From a checkpoint of a small self-supervised image encoder: moe top_k, 194171 training examples.
Rows from block 4 of a small self-supervised image encoder, named by matrix and row number. Rows with one number belong to one neuron. Each number is 128 + 32 x the weight over its row's rms, rounded and kept within 0 to 255. All counts start at 0. Numbers have three digits each.
Before each neuron's rows are labels from the 100 images, of 14976, where the neuron reaches its highest value: "colour at peak" is the nearest of a few named colours to the mean colour under the peak. Only what is clearly more common there than usual is listed. The data: microscope photos of single blood and bone marrow cells.
# fc1: MLP up (model.blocks.4.mlp.fc1.weight, 768x192), inputs 96-191
# fc2: MLP down (model.blocks.4.mlp.fc2.weight, 192x768, transposed), outputs 96-191

colour at peak: white
fc1.640:181058123099111111118135131098173113167128162121145133117120172146087132193086079119108096144153130125162167074141157129115163112129073094159119140139113148174146137117116115134142126123179122156086090105164105166106183067086055142166119112165162181132172108161081154195160137129094138141
fc2.640:213155140121145162126110126136100131112109144172093080113110144096095124060126086128128172084151146147143131183114161162148140098194143063118153119031167112092096188154135108145153159156098181095116078171165109105115193076099124108153147164109056132135142115162128126120143088115134145103

colour at peak: purple
fc1.537:122054148085160125148116100124155065177133045086143119158108118143094156134125137112147138118108149182129136049123105165072112131117102143149093167095071140161121150129144119193211103106091129170097100124122145140159123104097129190139144141158132121177176109226186151087136153103092156200
fc2.537:131103155146174115090191156116142165084112138169109082141109113120172121143196164157153125189092130082055162160147149103111143068138133109131136114142113153111096112121136090078096147093147153084123141125149095109125082163186102024115093148144094135093131108117137091111154113150188099059

colour at peak: grey; brown
fc1.400:176159103155154180074167150135121126098089130159135102164126131153110174132131120137107108115152165178063159096104184074093171087159094097169071073147088162138177122098139125134143139114133188139127071113138118130140136134169098123147147122132133164182179112153207135096193151113128127090
fc2.400:101181095184126074154112091139138191124125097139086139117096084095190097100162171190134100123085157066140123178159151140137163153154132145085131126159183111134084151129059080054089143152138133076150128145166095103109084174176132142120112118198063141139139200127099164117117115104146095092

colour at peak: grey
fc1.644:159164152177102146159083107113124138132111104143059104152155191101154123108114135141190083146090129093137113145113149099150197070158076097071137117100156077105124123143116066118068155148134137112129107076113116171101193107124145150077104140117171128094159108131083034191105189131113225127
fc2.644:123165106099145124122105171125111128162098136150141061133135158104184131141173101110146139132131151186050161111142134102167099084153162123159099117111109116103154122130183100116115168129088108150134079150155078154125082086148084163139146091036065132150118072125173138099168236126116129109

colour at peak: white
fc1.260:104118116139114099097181122194152085144147136168085154198125115180105164149101095097149170177150141122116153135133106108114139111148076078099132129095074119176127126091169126166164114100151156174086043151170139171092164104093150110136083192125113181102119096148170099129161147156101166148
fc2.260:146095107143117167127061155141105113126101118126179076105163138105093138145121100124093076149222111144112133117116138150111135132134127075141240107098176128133149135112148076096164152139123186119105118147138102108106204021103110131073181158149111155201101084145125139111104109173089178136

colour at peak: pink
fc1.506:102174135105094103173191113135145113118106102144180065159126099089146113152115129126106078114108125122103123108069119108145142081043088093157191148157070144154135139156117087132175173074148124162114123102109179150126142120125168124183148071097130133169195167144132065121134123164120155119
fc2.506:212085146115132142092164117149143179063125174172139109108097146146063165108067135123159111150166150142157090152105086150190173119093120094119110130178142174145119178159100144104137106121079247126138126112158161116098155108125149133118138175152151116150166098156177122101148168142121155126

colour at peak: black; blue
fc1.157:194165131177110148107144115124051142105137112123101122132153178138127135119125096123064144065115106141138135116142162106151145154176162087213184103139119153160181116091113124083103146126170147140106074177155126144076088098131113122160163100110127141086138108158071159144194129177123168093
fc2.157:093126093116120135165121168088139146138173138113124198113117108141193040130123168135101141116185059108112149163111141126118138169108149121139102143167160173100120122191150147099124141168152053116131088107103082166150065171133143173137149068109129072102082100067081149150110118079092062154

colour at peak: white
fc1.560:177124140125094111126110110173172106177155113105105127141134166146103160176052099059144106164145160138153146123110113107066106127126088058117189092134159143139120152127152075159143130095137103121065109122153136150070145051112134153133117123147163131134136096137160155164107175115121156153
fc2.560:140126098147159184123196103112122120100093151112138126165078083178101113130130154138119133100132167139152097104095164193106166111099112132080174076087180082109093125158148139141161148155090124056124109194134143167125183087121137113111190157141096116115107110109156129132100082151153151111

colour at peak: white
fc1.40:094139164109165186107132149175151095194099129155145130147153172146128112112065134080157080182086120095072151132127109130086131115142068152142154084125156129130105136159170059130168154147171115160133141146206111116071115144151148135056156162137155176134158167135150150119189200156081167155
fc2.40:084103124136103105135129123147135134134129087125106132124142185140131183164120158142213129133156132109142125135161088123173130040151084102145103153139131125160145130096086135132109197097094107132097101077168126157126083148122125142143060122131182124130167133107131093150138255084076100153

colour at peak: grey
fc1.508:150105172103162151148095120106054153060159149178172130082113135125165104162162190136116117120108106097162125128140159093165170137094079127129093065139109102075122147141058140152093117093141180102164104113125143121094091119097223100155170078113171090143144129086068162106115173165060134114
fc2.508:126134167183144097175127146165107163123091168133159104142101092089107129132103143120136121126169120111101149206178121095102104083118133073117115122198130217145093146094064066142107117120117189097087086099159060081092109147128109135135094111123101132155144103149122118144157187119113048112

colour at peak: pink
fc1.487:199122173102139122141193185105078113124098061133219100166154153101173169128108089127132103101090093128090100079121118096140115139085097116137150085134104116139154135172109084162136161058056121197086092126117145140140150145102163133153157095087132187136142098130080095110174135178101114151
fc2.487:089112184173142118172132125145091125151148135106117143129113141124113130126088127093117116161112053120121158150105107132136139155148154110124131220142161094189148127115061147143112129118161157100103134112117096123144130183094155123117061126170096103119161179146094172163114196088046108203

colour at peak: purple
fc1.617:159138138044158153151160112148107127115140101078184187148147103202119146140146156093090166123149138195128117128157141131160140120136117112104114154148113131155205165143106125143164097098126099084124119207103148144130114137132120189095099105145116101178108121122185205081104164157102117177
fc2.617:105080076136132150114099079140203104124139155088142154143137113136099091063117172160113112089068154128155100116103104159070162171066118160135136156117102136113078103111162146129158126151093062112165135121141209111129145145120118134114191146164141099136077121141127136107135070138168139123

colour at peak: white
fc1.546:108055098118146195125144145116157182125104156156159109113136156158165167145130130124084046093141100141108107128091105107079161141052098105182201150146085183144153181142157108114137158160147128074108135147086156155119180108088118099127142124126196058110108066149138171181093143150105135093
fc2.546:183123171129104106129142097150124144134140158117120102135139125128059143079125080082148153129165160133129175180131157128145135157201132096093218124069173142134104167133130106152149110129131157128096107152158086111124159078133119143138087156137094160105136131129142129137159004083152138146

colour at peak: pink
fc1.253:141126149179140137134159153145141139098110137129120110144199168027156082120125069189157079184115130077133104121105148092130091059105108104142176066107111183137108083103182118117120136144151114122109138107183050125076173140100122112186096119090169188128097108149117100143143113117143159142
fc2.253:118140104121088119079083071087055161152153128125106125103154129218094108120125151099101100079120167105122194110159134116141136174098126175097147153065140081101169157126117130081146105117177092138146112135140168136146167164120145167129121155180162125109132145097112179145141053105096150128

colour at peak: blue; black
fc1.322:184086089129114104162185130094078091151115095127147108149155153134131110137126101140106107113127056102144137093084112101092144100134138137168137078090144128120101142130116052115095180166144174157152145150089190137073161120143122098101132118181101130114111103135135106180122171171091189082
fc2.322:074110066118071124131096120144116165138122156120075135097139115113162088202106160084087122080147142032109080147122101167101135140099141186134147138132155070154103171160116100135133194158143178148104131167135118125117136057095180123068149103110156140085116117081129098123086197089130131118

colour at peak: brown; black
fc1.754:123118117101169112145073095168192101127095165121102149110175114072112155089158154080145124154170162125160132137136100170152126114106103119116075138147143179162131183097067100119150168143099127060158116162184146147097133113102134185124157126089154108165111107136100087089192149121106151087
fc2.754:157150158170153103114188162114073139105119199145205112128114072165086118081162148103115165130134137121133078175182086092131090151102143114098130120190179208160148177058100105148154091102117172093150090157122084104126087113185114106167145160118153149142067112148140143128156014133117080115

colour at peak: white
fc1.43:108059125093089210151136103101145137139136131113175114088161098186111146158155084138079063159089149135103096115112104117074146109096072141139137085135170111091137172182122066162129108153184133116091154083054142136141152123070137073093092118177159113174135090102104132198117108152138121129
fc2.43:106114159156083075153162049132117129155164134102167143115125139125101113130085144065171128135153154089127154162128119140125092201121135130145255121134128138143112124169132146104162140108166125117082152173095106116151134127133183139124099159144125139105128128134105100149129000109152142130

colour at peak: purple
fc1.636:106174166150115145086069211097148111104115110151093090178157160101124144133179083176145067125123157101091093074088150074157156044123140099130142131143143096093129105147178075132134140162143131103146120049184113148118170157108100082139145127122169134079160123111133118144165136137137130076
fc2.636:156094118137109145122047146165164090143121122115108093085153091122102116084108140148121091097199116183150147122106138149120064175123207123117211137097144121138149090109103077194135129110141083086133169198101083075118172108115061139095124121145075161163066068143086113115132067183129202134

colour at peak: blue
fc1.187:160165158105175160139110240075126161117056175172147115164153129054144141152084118146077142148112099135139086099138145120116160102098144120108114120171137075092135168108125082139100131140109163106157139195108131160131160144170087086080163108089104082120131152112139150151108169152133123117
fc2.187:140090201167086120175125094181113082149147157074091150083087126122098149142089111092133164143196137096199123175120107168061094124131108081115195138132112164168116144121070097149148151089133219085089109147079081113097156105086136160086119132150130171147147091186113114150114143090089131102

colour at peak: purple
fc1.747:131116081158139165179116153117146109100155138095094097115134184125101113187084164113125060142154147110142124065151137146142092047146121138134163130093138147124158113097157147146167178146111143122103121163116179165154164141147126141158105172225145158080186085125143143192150139129110168166
fc2.747:165134105128131125127106194126087144111124116175110103131170128134145183185143137141150155102107155129079138145161158080158134055180092092152045119148136151131156166136150138099104156088132135133141116116190110132121104173156111143107119092083124113119142147128145150124129255143164113139

colour at peak: black; blue
fc1.305:132164148081104183136114141102106111083090133112098102086109123108137116142084080144063108111152123118176109059111098068131199088093106182112153136106154117100150120083159125144087159176186127120189100147124170141125195093118093087146189155111164095089133103132147095126091111150188163073
fc2.305:132125118135118149165067157143146128147120144086149138062109098080110115157082126088056085073184098131142119123099077150106119150091161126114178129098180112140131142155111079196127151164139150101154132167069117124111180063069129146111188101158134113143078071158084118110110091187116216128

colour at peak: purple
fc1.623:162103222104133137168227154115116144087163127142121116138110148106155145089059131144116141130097091173152066059136088121169172126114139121111140106164108117129157119126134111183137151060131125156119134170097138151114095120106077066097097131062146123137195143131083113144090189202087098162
fc2.623:107169067134106125127073134128096140174148092158134055146171131156171086110143132160114088086121116176134167046123156102115092152137154115132137147053117144107139113108080056128115134147169023129183112131095119140117128104102115148131131095087107171132071112124105156101153168142115146098

colour at peak: black
fc1.208:112178115109117181097170146079115161120130204175129126152151106158148108116149147196036108132195146117139107113107094122171145081065095105064132065113158093077094108121099124092103143128124179094182115142127120152154142123123123129107117106149129072129098136153147163086136121161089187070
fc2.208:159104107144137137122112154141151142094087171145153218069127106053135127156082150107078091127156090130163120168142127089119127129132068072115104113163162179087112116104106086143113126169162190118127118083127126084113177146095165152107202062116146078154102145151085183099136158178107151132

colour at peak: black
fc1.540:171129123079171137112130140089129130127105117120064089108136159178155178118132091140097096138057115179096100123095168120129137080142076133173137098134130118115079099198100074138139127098100134098143083167121205179126182114129135093063132094201159066107155136088167142120105176147127168115
fc2.540:109068145089122136161112131125100142135104159090094119137189152173148157161169119126140158119181122083127146065057114127107096040111090157137100102102128090109117156137154115157127188044130117099146143148083133154136133115138142144083069111121154140104154098131128117157139255074097115136

colour at peak: grey
fc1.104:070172158170102130137136127101173106168130163134068129133179179154117144125103125196161150142131122086152167090167159134121143078174081105118102110139139161152152160099183076093124125118157164172084124128173101192105110068078102109144138102144138160106188136142124067193147200104105147153
fc2.104:130103090160145161099192113114091101098078076113114140153047111178148122164196182149103186105085099123133066128135186183089197112135112105153139109102150140104099130134080181126159158125143205126119097113131173139111083104131110091105183105124115132151140167122171171119065168132096106093

colour at peak: purple
fc1.257:131113092049170178113101108125122082070117117111209174159137148161129145109080214092113149109109093153115150104102146136143164087116105100133136155160145100128131172152092128166180095084103062098163135199076184105104069148160145136107084094132147094160106088154150171096102176153081098166
fc2.257:117102043176126130107135109126173116126138099112158175151186149059132150181133109157141112143073111131124135090211143117106118077073108115139142096062105139110092100063167130157111131142176094158154140067131140128128165133103114140120167125072190129148064174161131183172118173165166166096

colour at peak: blue; black
fc1.183:114123113138089142168117149132137134096109161147134069101108098136152180139053141126100132128203109109114174172136150169149155119126102087165132078137122125089121079171091121086132143097138229122085099185113116132082141105131074126071113089164081103178156113108132098131084145191151115112
fc2.183:091123159131109141104177133124131116067153184142085122117087124176119125126182175166144110156160158110161107167149111135117145108068089128120144149192147169130123153141101118053086096132132172109149133148117126098133148163113138038121137190168114150101161128100126167132122186106165109117

colour at peak: purple
fc1.688:082098196083149145102118120097155143123142128130047140104124160111056110070106099219108094224144134080156178142145152099126131097143096086115098124158155162133096167082200084130072117114163146095143146109183123113131130134079122121145086158204132141096170096173151132161154119097172158133
fc2.688:135128042123108136148106092117103130111150125108190124167108083197132112139083102089081135068102103178128078096107105121087166201100134191115125091129111138079131115144149154161182124138106116164149114118112229136152158140132199194148201108089119095128134132130134143115167086142109140113

colour at peak: pink
fc1.583:131143122114153117129116124131111054114068121145053053143112128133156155072130114149129118090082126191153074160125123156131172115090102080182110165128088145107152120118114136155149170139092182168089064173132147113118088040130134097150174131131089175136196105137115085108137166126081136133
fc2.583:157110100148136124148087122148111125137137042148130115136103080125161120105126158103111162137106063112154077180096092123079157163120140105181157177153194190127127096126061146083164118119136199124097103125125139095100128094127121068124148130119106183231111142171104143082099102113112108109

colour at peak: white
fc1.48:106166154183105172163128116129083176104089126125170132150145185101161158096133164171106111147107112188120148141153117160104067139146138107175154081088070182167111104163132103158166101097138135079137111203121156092178136169173153162092107128172143105186078157150130097128150106150179119146
fc2.48:128116132105122117099127092097135109170175117097126084119132117156131150129144103167113165066167154093140116080179153105091177134159092159109082179150115111053145140162116227060159135105129116110140122118191124172104137133142132149112086116129104120060150146152159184126180216098160139121

colour at peak: pink
fc1.71:126157107140104071080183094143114142141154148123143088156115151219079160104158164107167142182125139140127111137149101108135055085117076093127153097180099147194124191141062130136176109128076144150095153114111113172118106118105154086146067102120197180127139091124154172142141188081051091103
fc2.71:128147133119086126163049132155134143123142134108159071066119128093078095130041089094109075098202106170105142153079119144119112193091141112098232173128159109139168136156099083124146152146123164138129117140037136108142195062092172151093144156148087136142135057141105099109135091162130166140

colour at peak: purple
fc1.278:119100226163151122161191159175136104120148029118073141143115143085122135116102056180147105163096150149162112141162104103136122071092098113154125103143091100183169177125135100159107125123131128147148123117194098176123121122104081140118096184125109190080133142178097101184104148160093127121
fc2.278:099149101141097105077095130097066145158140138152139098143208139187075104093159118108117091096172130141107189044131143125132129170152148123098163144039121133135135090073128117073128084175175087142135144143089127117167178104116155126160125152118155145107126100126116181080144168124077146139

colour at peak: pink
fc1.510:114160135135170137195155096081119092171150119178140141146209202054136125159123094161163140169087161108099080082151139137145150108059066136153126057094134124138141082169110044126101180100122145096108102183189096116074116138177118143091169152075134115107109128182095066150181119111079170145
fc2.510:079151143137116070118133124106088142196103049114126097122129110123135124157160165094118153106191154109152139140165112134171091106167150106130080164120157174156175135115084133114137109116130099140140100207160046144142096128160121144160122109148089132217072118126075198079102221127120141165

colour at peak: pink
fc1.170:112051105079143127114088140132157084062139087128135161081143132167116143153132163172088113156114080144170172129167151100130125118222129100163121085130184136102124149102108109148134133170119135158154084129150127122109151093102151150082126120148113140153093102118146194121110187128136091106
fc2.170:169110133133143112093117146136137105127102125105118091153141172126078186103141125103155144145139157135162110039109134093153132050140103159073067118105133116137132128080114132134148124122107083142137098112158129114108154117145142170149119150113144139151109114152138110095101255140078177156

colour at peak: pink
fc1.512:179125161123117187128072102084061121155132134151069176138155138183086180129136125082151180154126154100118143100157179134116162077127127147053101118140122135121123185101131114131144147117114178123080085101116147169128148118170089216058123135087168151053097094117147086132119167074151172151
fc2.512:138093124068141103095186089156163129103111131178130097104107168159123155152114174131163148115115166095143076150124099184129174131115125148182115159150124103149118158212142191093151141084085185135069140154156193164078107117151131102069109091185156095137190140118178083108164172114133129123

colour at peak: blue
fc1.337:165098142181182143139200116087076098177094089175168079148135179173143179111168115094155163124094142100122085091111174099148141058126092158191141182059118164158151095077128078116117161147128099166082084092136128168111058103160107087169171067110183161121143128174151089094116122114079179111
fc2.337:131137094095148090080095134126142151178104087146075120165069091195115131074149182075135165139115163098088129110116092108119192137191114196147053147179115115172168131095131195069150077143130154177122113122161182079169113130157166112139120172145161136173139154134153107067108102118156098147

colour at peak: blue
fc1.687:128142099116105149097139145121086080183088076122125105066127121107148170099177151161081129115125157089083108119096123144119138114112159151189156149106093160151164135118187106090155174099092069152092088211105145147132094099117129071117151107127107129134109100130106113079143135110112130195
fc2.687:128112093055177134136151160125131062139125100113091101144101119155138136076141194126155148145082101105127068125125087166090161095089137132175135163159113134122135097120141167156155165125075078160100113170159156146155075113174129087107127127122114160137110115113154062081137255115093079179

colour at peak: purple
fc1.166:145190135121079107123129137183164148112181063108121117128135126079168090159109062089133110123156127190067131149145126105123075114079114128144132140151117158152137180170139089147120146166125125176103113132128074157111139090088216120178100136104057146118177091139148170164155132109149092054
fc2.166:123059138105164136121201091132188112081118150096153148181114093126147121102137156185141118165071137146124073154122118154095182159107107130118124095195073154097104124126196149138122139110063121123148138146118187157167111119145149111099172143163121087105168109150182123114142097132194127123

colour at peak: white
fc1.659:145099151128117089112138124179133096171162109068145126133089166116139171148063089117113126155157162115114142106168111125112113109122083117150127129147152100175145175127146060158111122080153137138094071114123152186075119078084138118132081109091132166099168058131112104114111178139096167124
fc2.659:124151098158159177138150160089117141077076085146102120146101076158107104178106116184089117112095092162140089108161210153146191095182131114098121099113180074091116110121080168053093113166153176103162172143107115147141145160116147095140134151171104120141144173084143104164099223142151124101

colour at peak: blue
fc1.473:107056125157090151149151089187152104170130093076133111076057174134167140162134173125166192117114116114135111143118112124097145071087086123135139111110184115127149169192122093165087160102120124077089104083129155187057119082115116133108124139171162144112133133114138096127086168092154122095
fc2.473:151109146100134168111111174103141133098128150174107049117115155085138115085097139134154034162094115154055107076108145124113192098102084165121097169157112115093100084119192119084159142148072088128113100145144131091171175147158134086101130149139090057129139096088174150110149215172104135168

colour at peak: white
fc1.75:158149133154105111082144111180146127101167175173196106094149160132147152159059102117124178150201101117141127134171086127154076102093097088144095076161136119132170155178135056169165101143137141183103127146151150135095160124147167159097124177164114155153099058160151127093155208151101152169
fc2.75:103129097118170134146151184134138132120111019120115072112100148122103123171108110202171082141094093190101098103133150177124147040195137149116121172089122106143142099155124151079146132124110167114142167087140148167119111125142121122079113172171089121159145145089155078165108251178146134164

colour at peak: pink
fc1.203:138155089127142122093191148148130114098092098110145146172122121117146184134168116158137049157139072124089077145138145138087144072122113144155132146085157096125149129141113139159173187156143163138094046163126138170156174045131132115110150163104167104183162100135169160104112163179095151162
fc2.203:133081083104132104153077137129130171133125073156120159111097111085188122130101125131126129102062113070112136197121091142122175170170158106195111179112139161105080123158136139075158150139157171137123150092167192143101095143148126137135154106130101151167121201151119106148092154100177067089

colour at peak: purple
fc1.706:137086115192084145101127155125139110180162078156181099191166129083125107179095152159093110144127069145071161092114110081174087079148132148128164079138114170145125120115113105099089112152138181154103077117129117130105162155073161134135128079126108182112123122094145137152127192164099191131
fc2.706:125095077121113130159104130099094134108119032136138087100164156099164135207163095194150073134114122157132135108158125116133101078168133091137141163077121089073153105132123123120120157120170206128125156123119089134149156099137094143099146112102089103185106122150105193159145185169174172105

colour at peak: white
fc1.590:142068122133124181117111155129084144125117090102102095091107133130131196151137128102141135089097104140120099119105150154069159081111120091133159095097167143100119107135114118140130166127139181100052087178086150130143187057066089106130119133144171141157135090192105169122067111158144157155
fc2.590:234099164122137121113150111127135107139121149150165097113119137085091125075126113087134117133122162129101160144093127134105143173184151109131199159055164139088071126154201137125179136105134161111072130166134136086153161092149085128131117121155110092124110108138123143129120010139130147175

colour at peak: white
fc1.620:094113090134115171147146151140152143135138140107098107076145132138128173187121108111134065146083098115120144132117113127067168086089112131156206124106101156152117113147141127123169182143123130129086127169123120140116122100085078089137144111150205096132096083148054154166106148165109187156
fc2.620:233106154120172112114165125149144116131100131123171087146138121129110147073093096089131143124132139158132124191108171123118135163198132075148176123056148165107070119113164121153162134113111174132072093161179106111131151070156101155132132117139089147127128117154156141111175011109131104152

colour at peak: blue
fc1.599:167079126117102150146129169080079104135098078101148090088114171130188165123145110154085124119105135117062137114091110102169159069114118141207129139117122106117104137175091102093123168150140179098159086079153184131131090084094118136121129093096181157131120081119097130104108114149134191086
fc2.599:105114073129056128140076109156145132181155132100112139082134125150110124167117161113128132063193132105147132094118107156085076154115171175094193122092154084148130140187132092198135155096164087104153159160082121128104160069101162163083125112148146153109075069107084112117101142133109171127

colour at peak: blue
fc1.632:120158163112141113119080116126114114128139129166176146076156159142113155127155151143087188093151159090161081074099131141116140124147124104073091090103179092101118133122082117162052166179147142064182123086137159138112173141134169162096152078119179105146102128122137169084111145124125171057
fc2.632:130121141179098103145107116153122146154141142102135163073105080126105142137131193137133141101189131111198115139178143124128111118118116112086127132169158191160128142089039117171105103112142195076131113087118117086101114113135126140163136114149167142175108134164087163092142120135104079126

colour at peak: pink
fc1.115:115090141114138137129150124132131175112132159140103074111179153168129117150084122162176089177110091131072122091112131090126158078101070164181145093172123086129132155145095082088129119107114090147054123129146170096107158108154125100061111107114108169130161134105148099146157197191121103167
fc2.115:109121106138114109175112117181101120158158071105068129080117173117134144164119121118196183151131111119210076165133102167133104075140107087111109125113132122159116120164061128149104154079177167086161132081103102173098030143117148164127086097138123163156109163142090111152110255097103082104

colour at peak: blue
fc1.714:098113178104148154162151180130168111115112162093112103096104128102132120119092155201075121116157053131154139081108131142165169035145077108097157139133122059118094131152143109161125145135125114090144114125113148116098160148108037109075136130171119116170150166103101070130096188210124161123
fc2.714:091141109153090113144094069157127170144178146100117147086110158132097122120131209104155092093170149103190179151117096164127104154027141173159194148109209120155091154166065125106122152116139086051100104144128114138091152117117089155104099150171120129151118102119088100175090098104132156135

colour at peak: grey
fc1.475:091084097129106089123132106135150143117081076127164135142103141202105171102145157139129088131112125123166147069121093161130124160130077089131096104150111117205201147110109103145157115097083178111128109121169110116119162097131145108117084187095157162170110155149144182152149172127059093106
fc2.475:148110151141118113126082107174143086160119095099131071102141126112089133124150102089128113166242125138117116171104109177104089173102147070136211122133130163166160137145110103144183149117096164116108108170103078102142130003133137121090130166165098175190110056165131106079145076116109151115

colour at peak: pink
fc1.345:113131159094112100144196183146128162134125092200133109164085189195184138152139099134136051091074156124145094130075112172168142111087114073147096160159113140160124156104141103130141198115105081126112104126180129195098143152114117103127144162109141192096152119163141129142184169175119125131
fc2.345:158082148147143109165052142135131114124094175109175108088100107054136123070117128130112136157230110138145128157122101097094123112140161133121156152150183201144128091136137086151152130111061169107131102137101094038111140078169056157113145160103102152176104093158124073074127148139108122130

colour at peak: grey
fc1.198:191158159140130141143157128148097168153165113152127144121068110082129158148129081102146073125146162123122110161095070112109125120099068074142156144120148149180124193173135069158133157088111140101120054189114168167116129080115157112104120127154169155117115097186107169147113190095110133118
fc2.198:136173153106162141124166079126160123089121173098070097155069108187120086063098138176178151109129147167119114125096144178157141179100122097130130143159124051125130151199111162131146139159059089089143093221145131142125128067162183119110147171142033118103154104097188076094149148127159106144

colour at peak: pink
fc1.61:126133152176134118111088149125157151160167097143171150157161164116114191148110119085141094112109183122107156099169157137137061064159122149174091125153147158183170150120114139147086102067107069175112094125135090166127117101122130139157089167137113203065114131143146115146179160084066168144
fc2.61:144134121089088121094054162132123150100085172133155096032117130099051106144122088127080066109216140152132146125129112124164142144171155130053194154097154132111149136142159083068111134143149176139145152148067134102140196075135106147120154163165095120111145070154106165106130209191154191114

colour at peak: grey
fc1.723:108135122116163126076117125161164146094128075099111147216145174108168168090175115149115119104101155214118043070084101149157142135053086168086131130124133154160158192135136103135160178127170106073153132181176108183125185127153139102100127157076114097132125162086134105135166123122097200115
fc2.723:129128161197136102111189096162176141143115148119115160117086088167104159116175226100192140171185147125155101167146141138117133122100082094112120101166133191174106172134069121149122100120090187101131063174158076087093102079132209126095114139124086150184115129154154148079138127128133115119

colour at peak: grey
fc1.164:142102073098131156092148143179144179135113082107130124125158164178086200151151181115131130106106155187169097082096082138096109131078079081138106123147125121164171185120068138086155147122127158076102133112190142183099148146112174132120154160139168153159078086086170189175136113158141104126
fc2.164:131087153168140124161126066178155109147128124100124146136128105132159128094156128098160164135158114075132101181136113177067081167139165097146198137112141166183117157152103121184191134110094157097115120172137076121104076049128133136096114126152084162157084124161145105103131000067128120118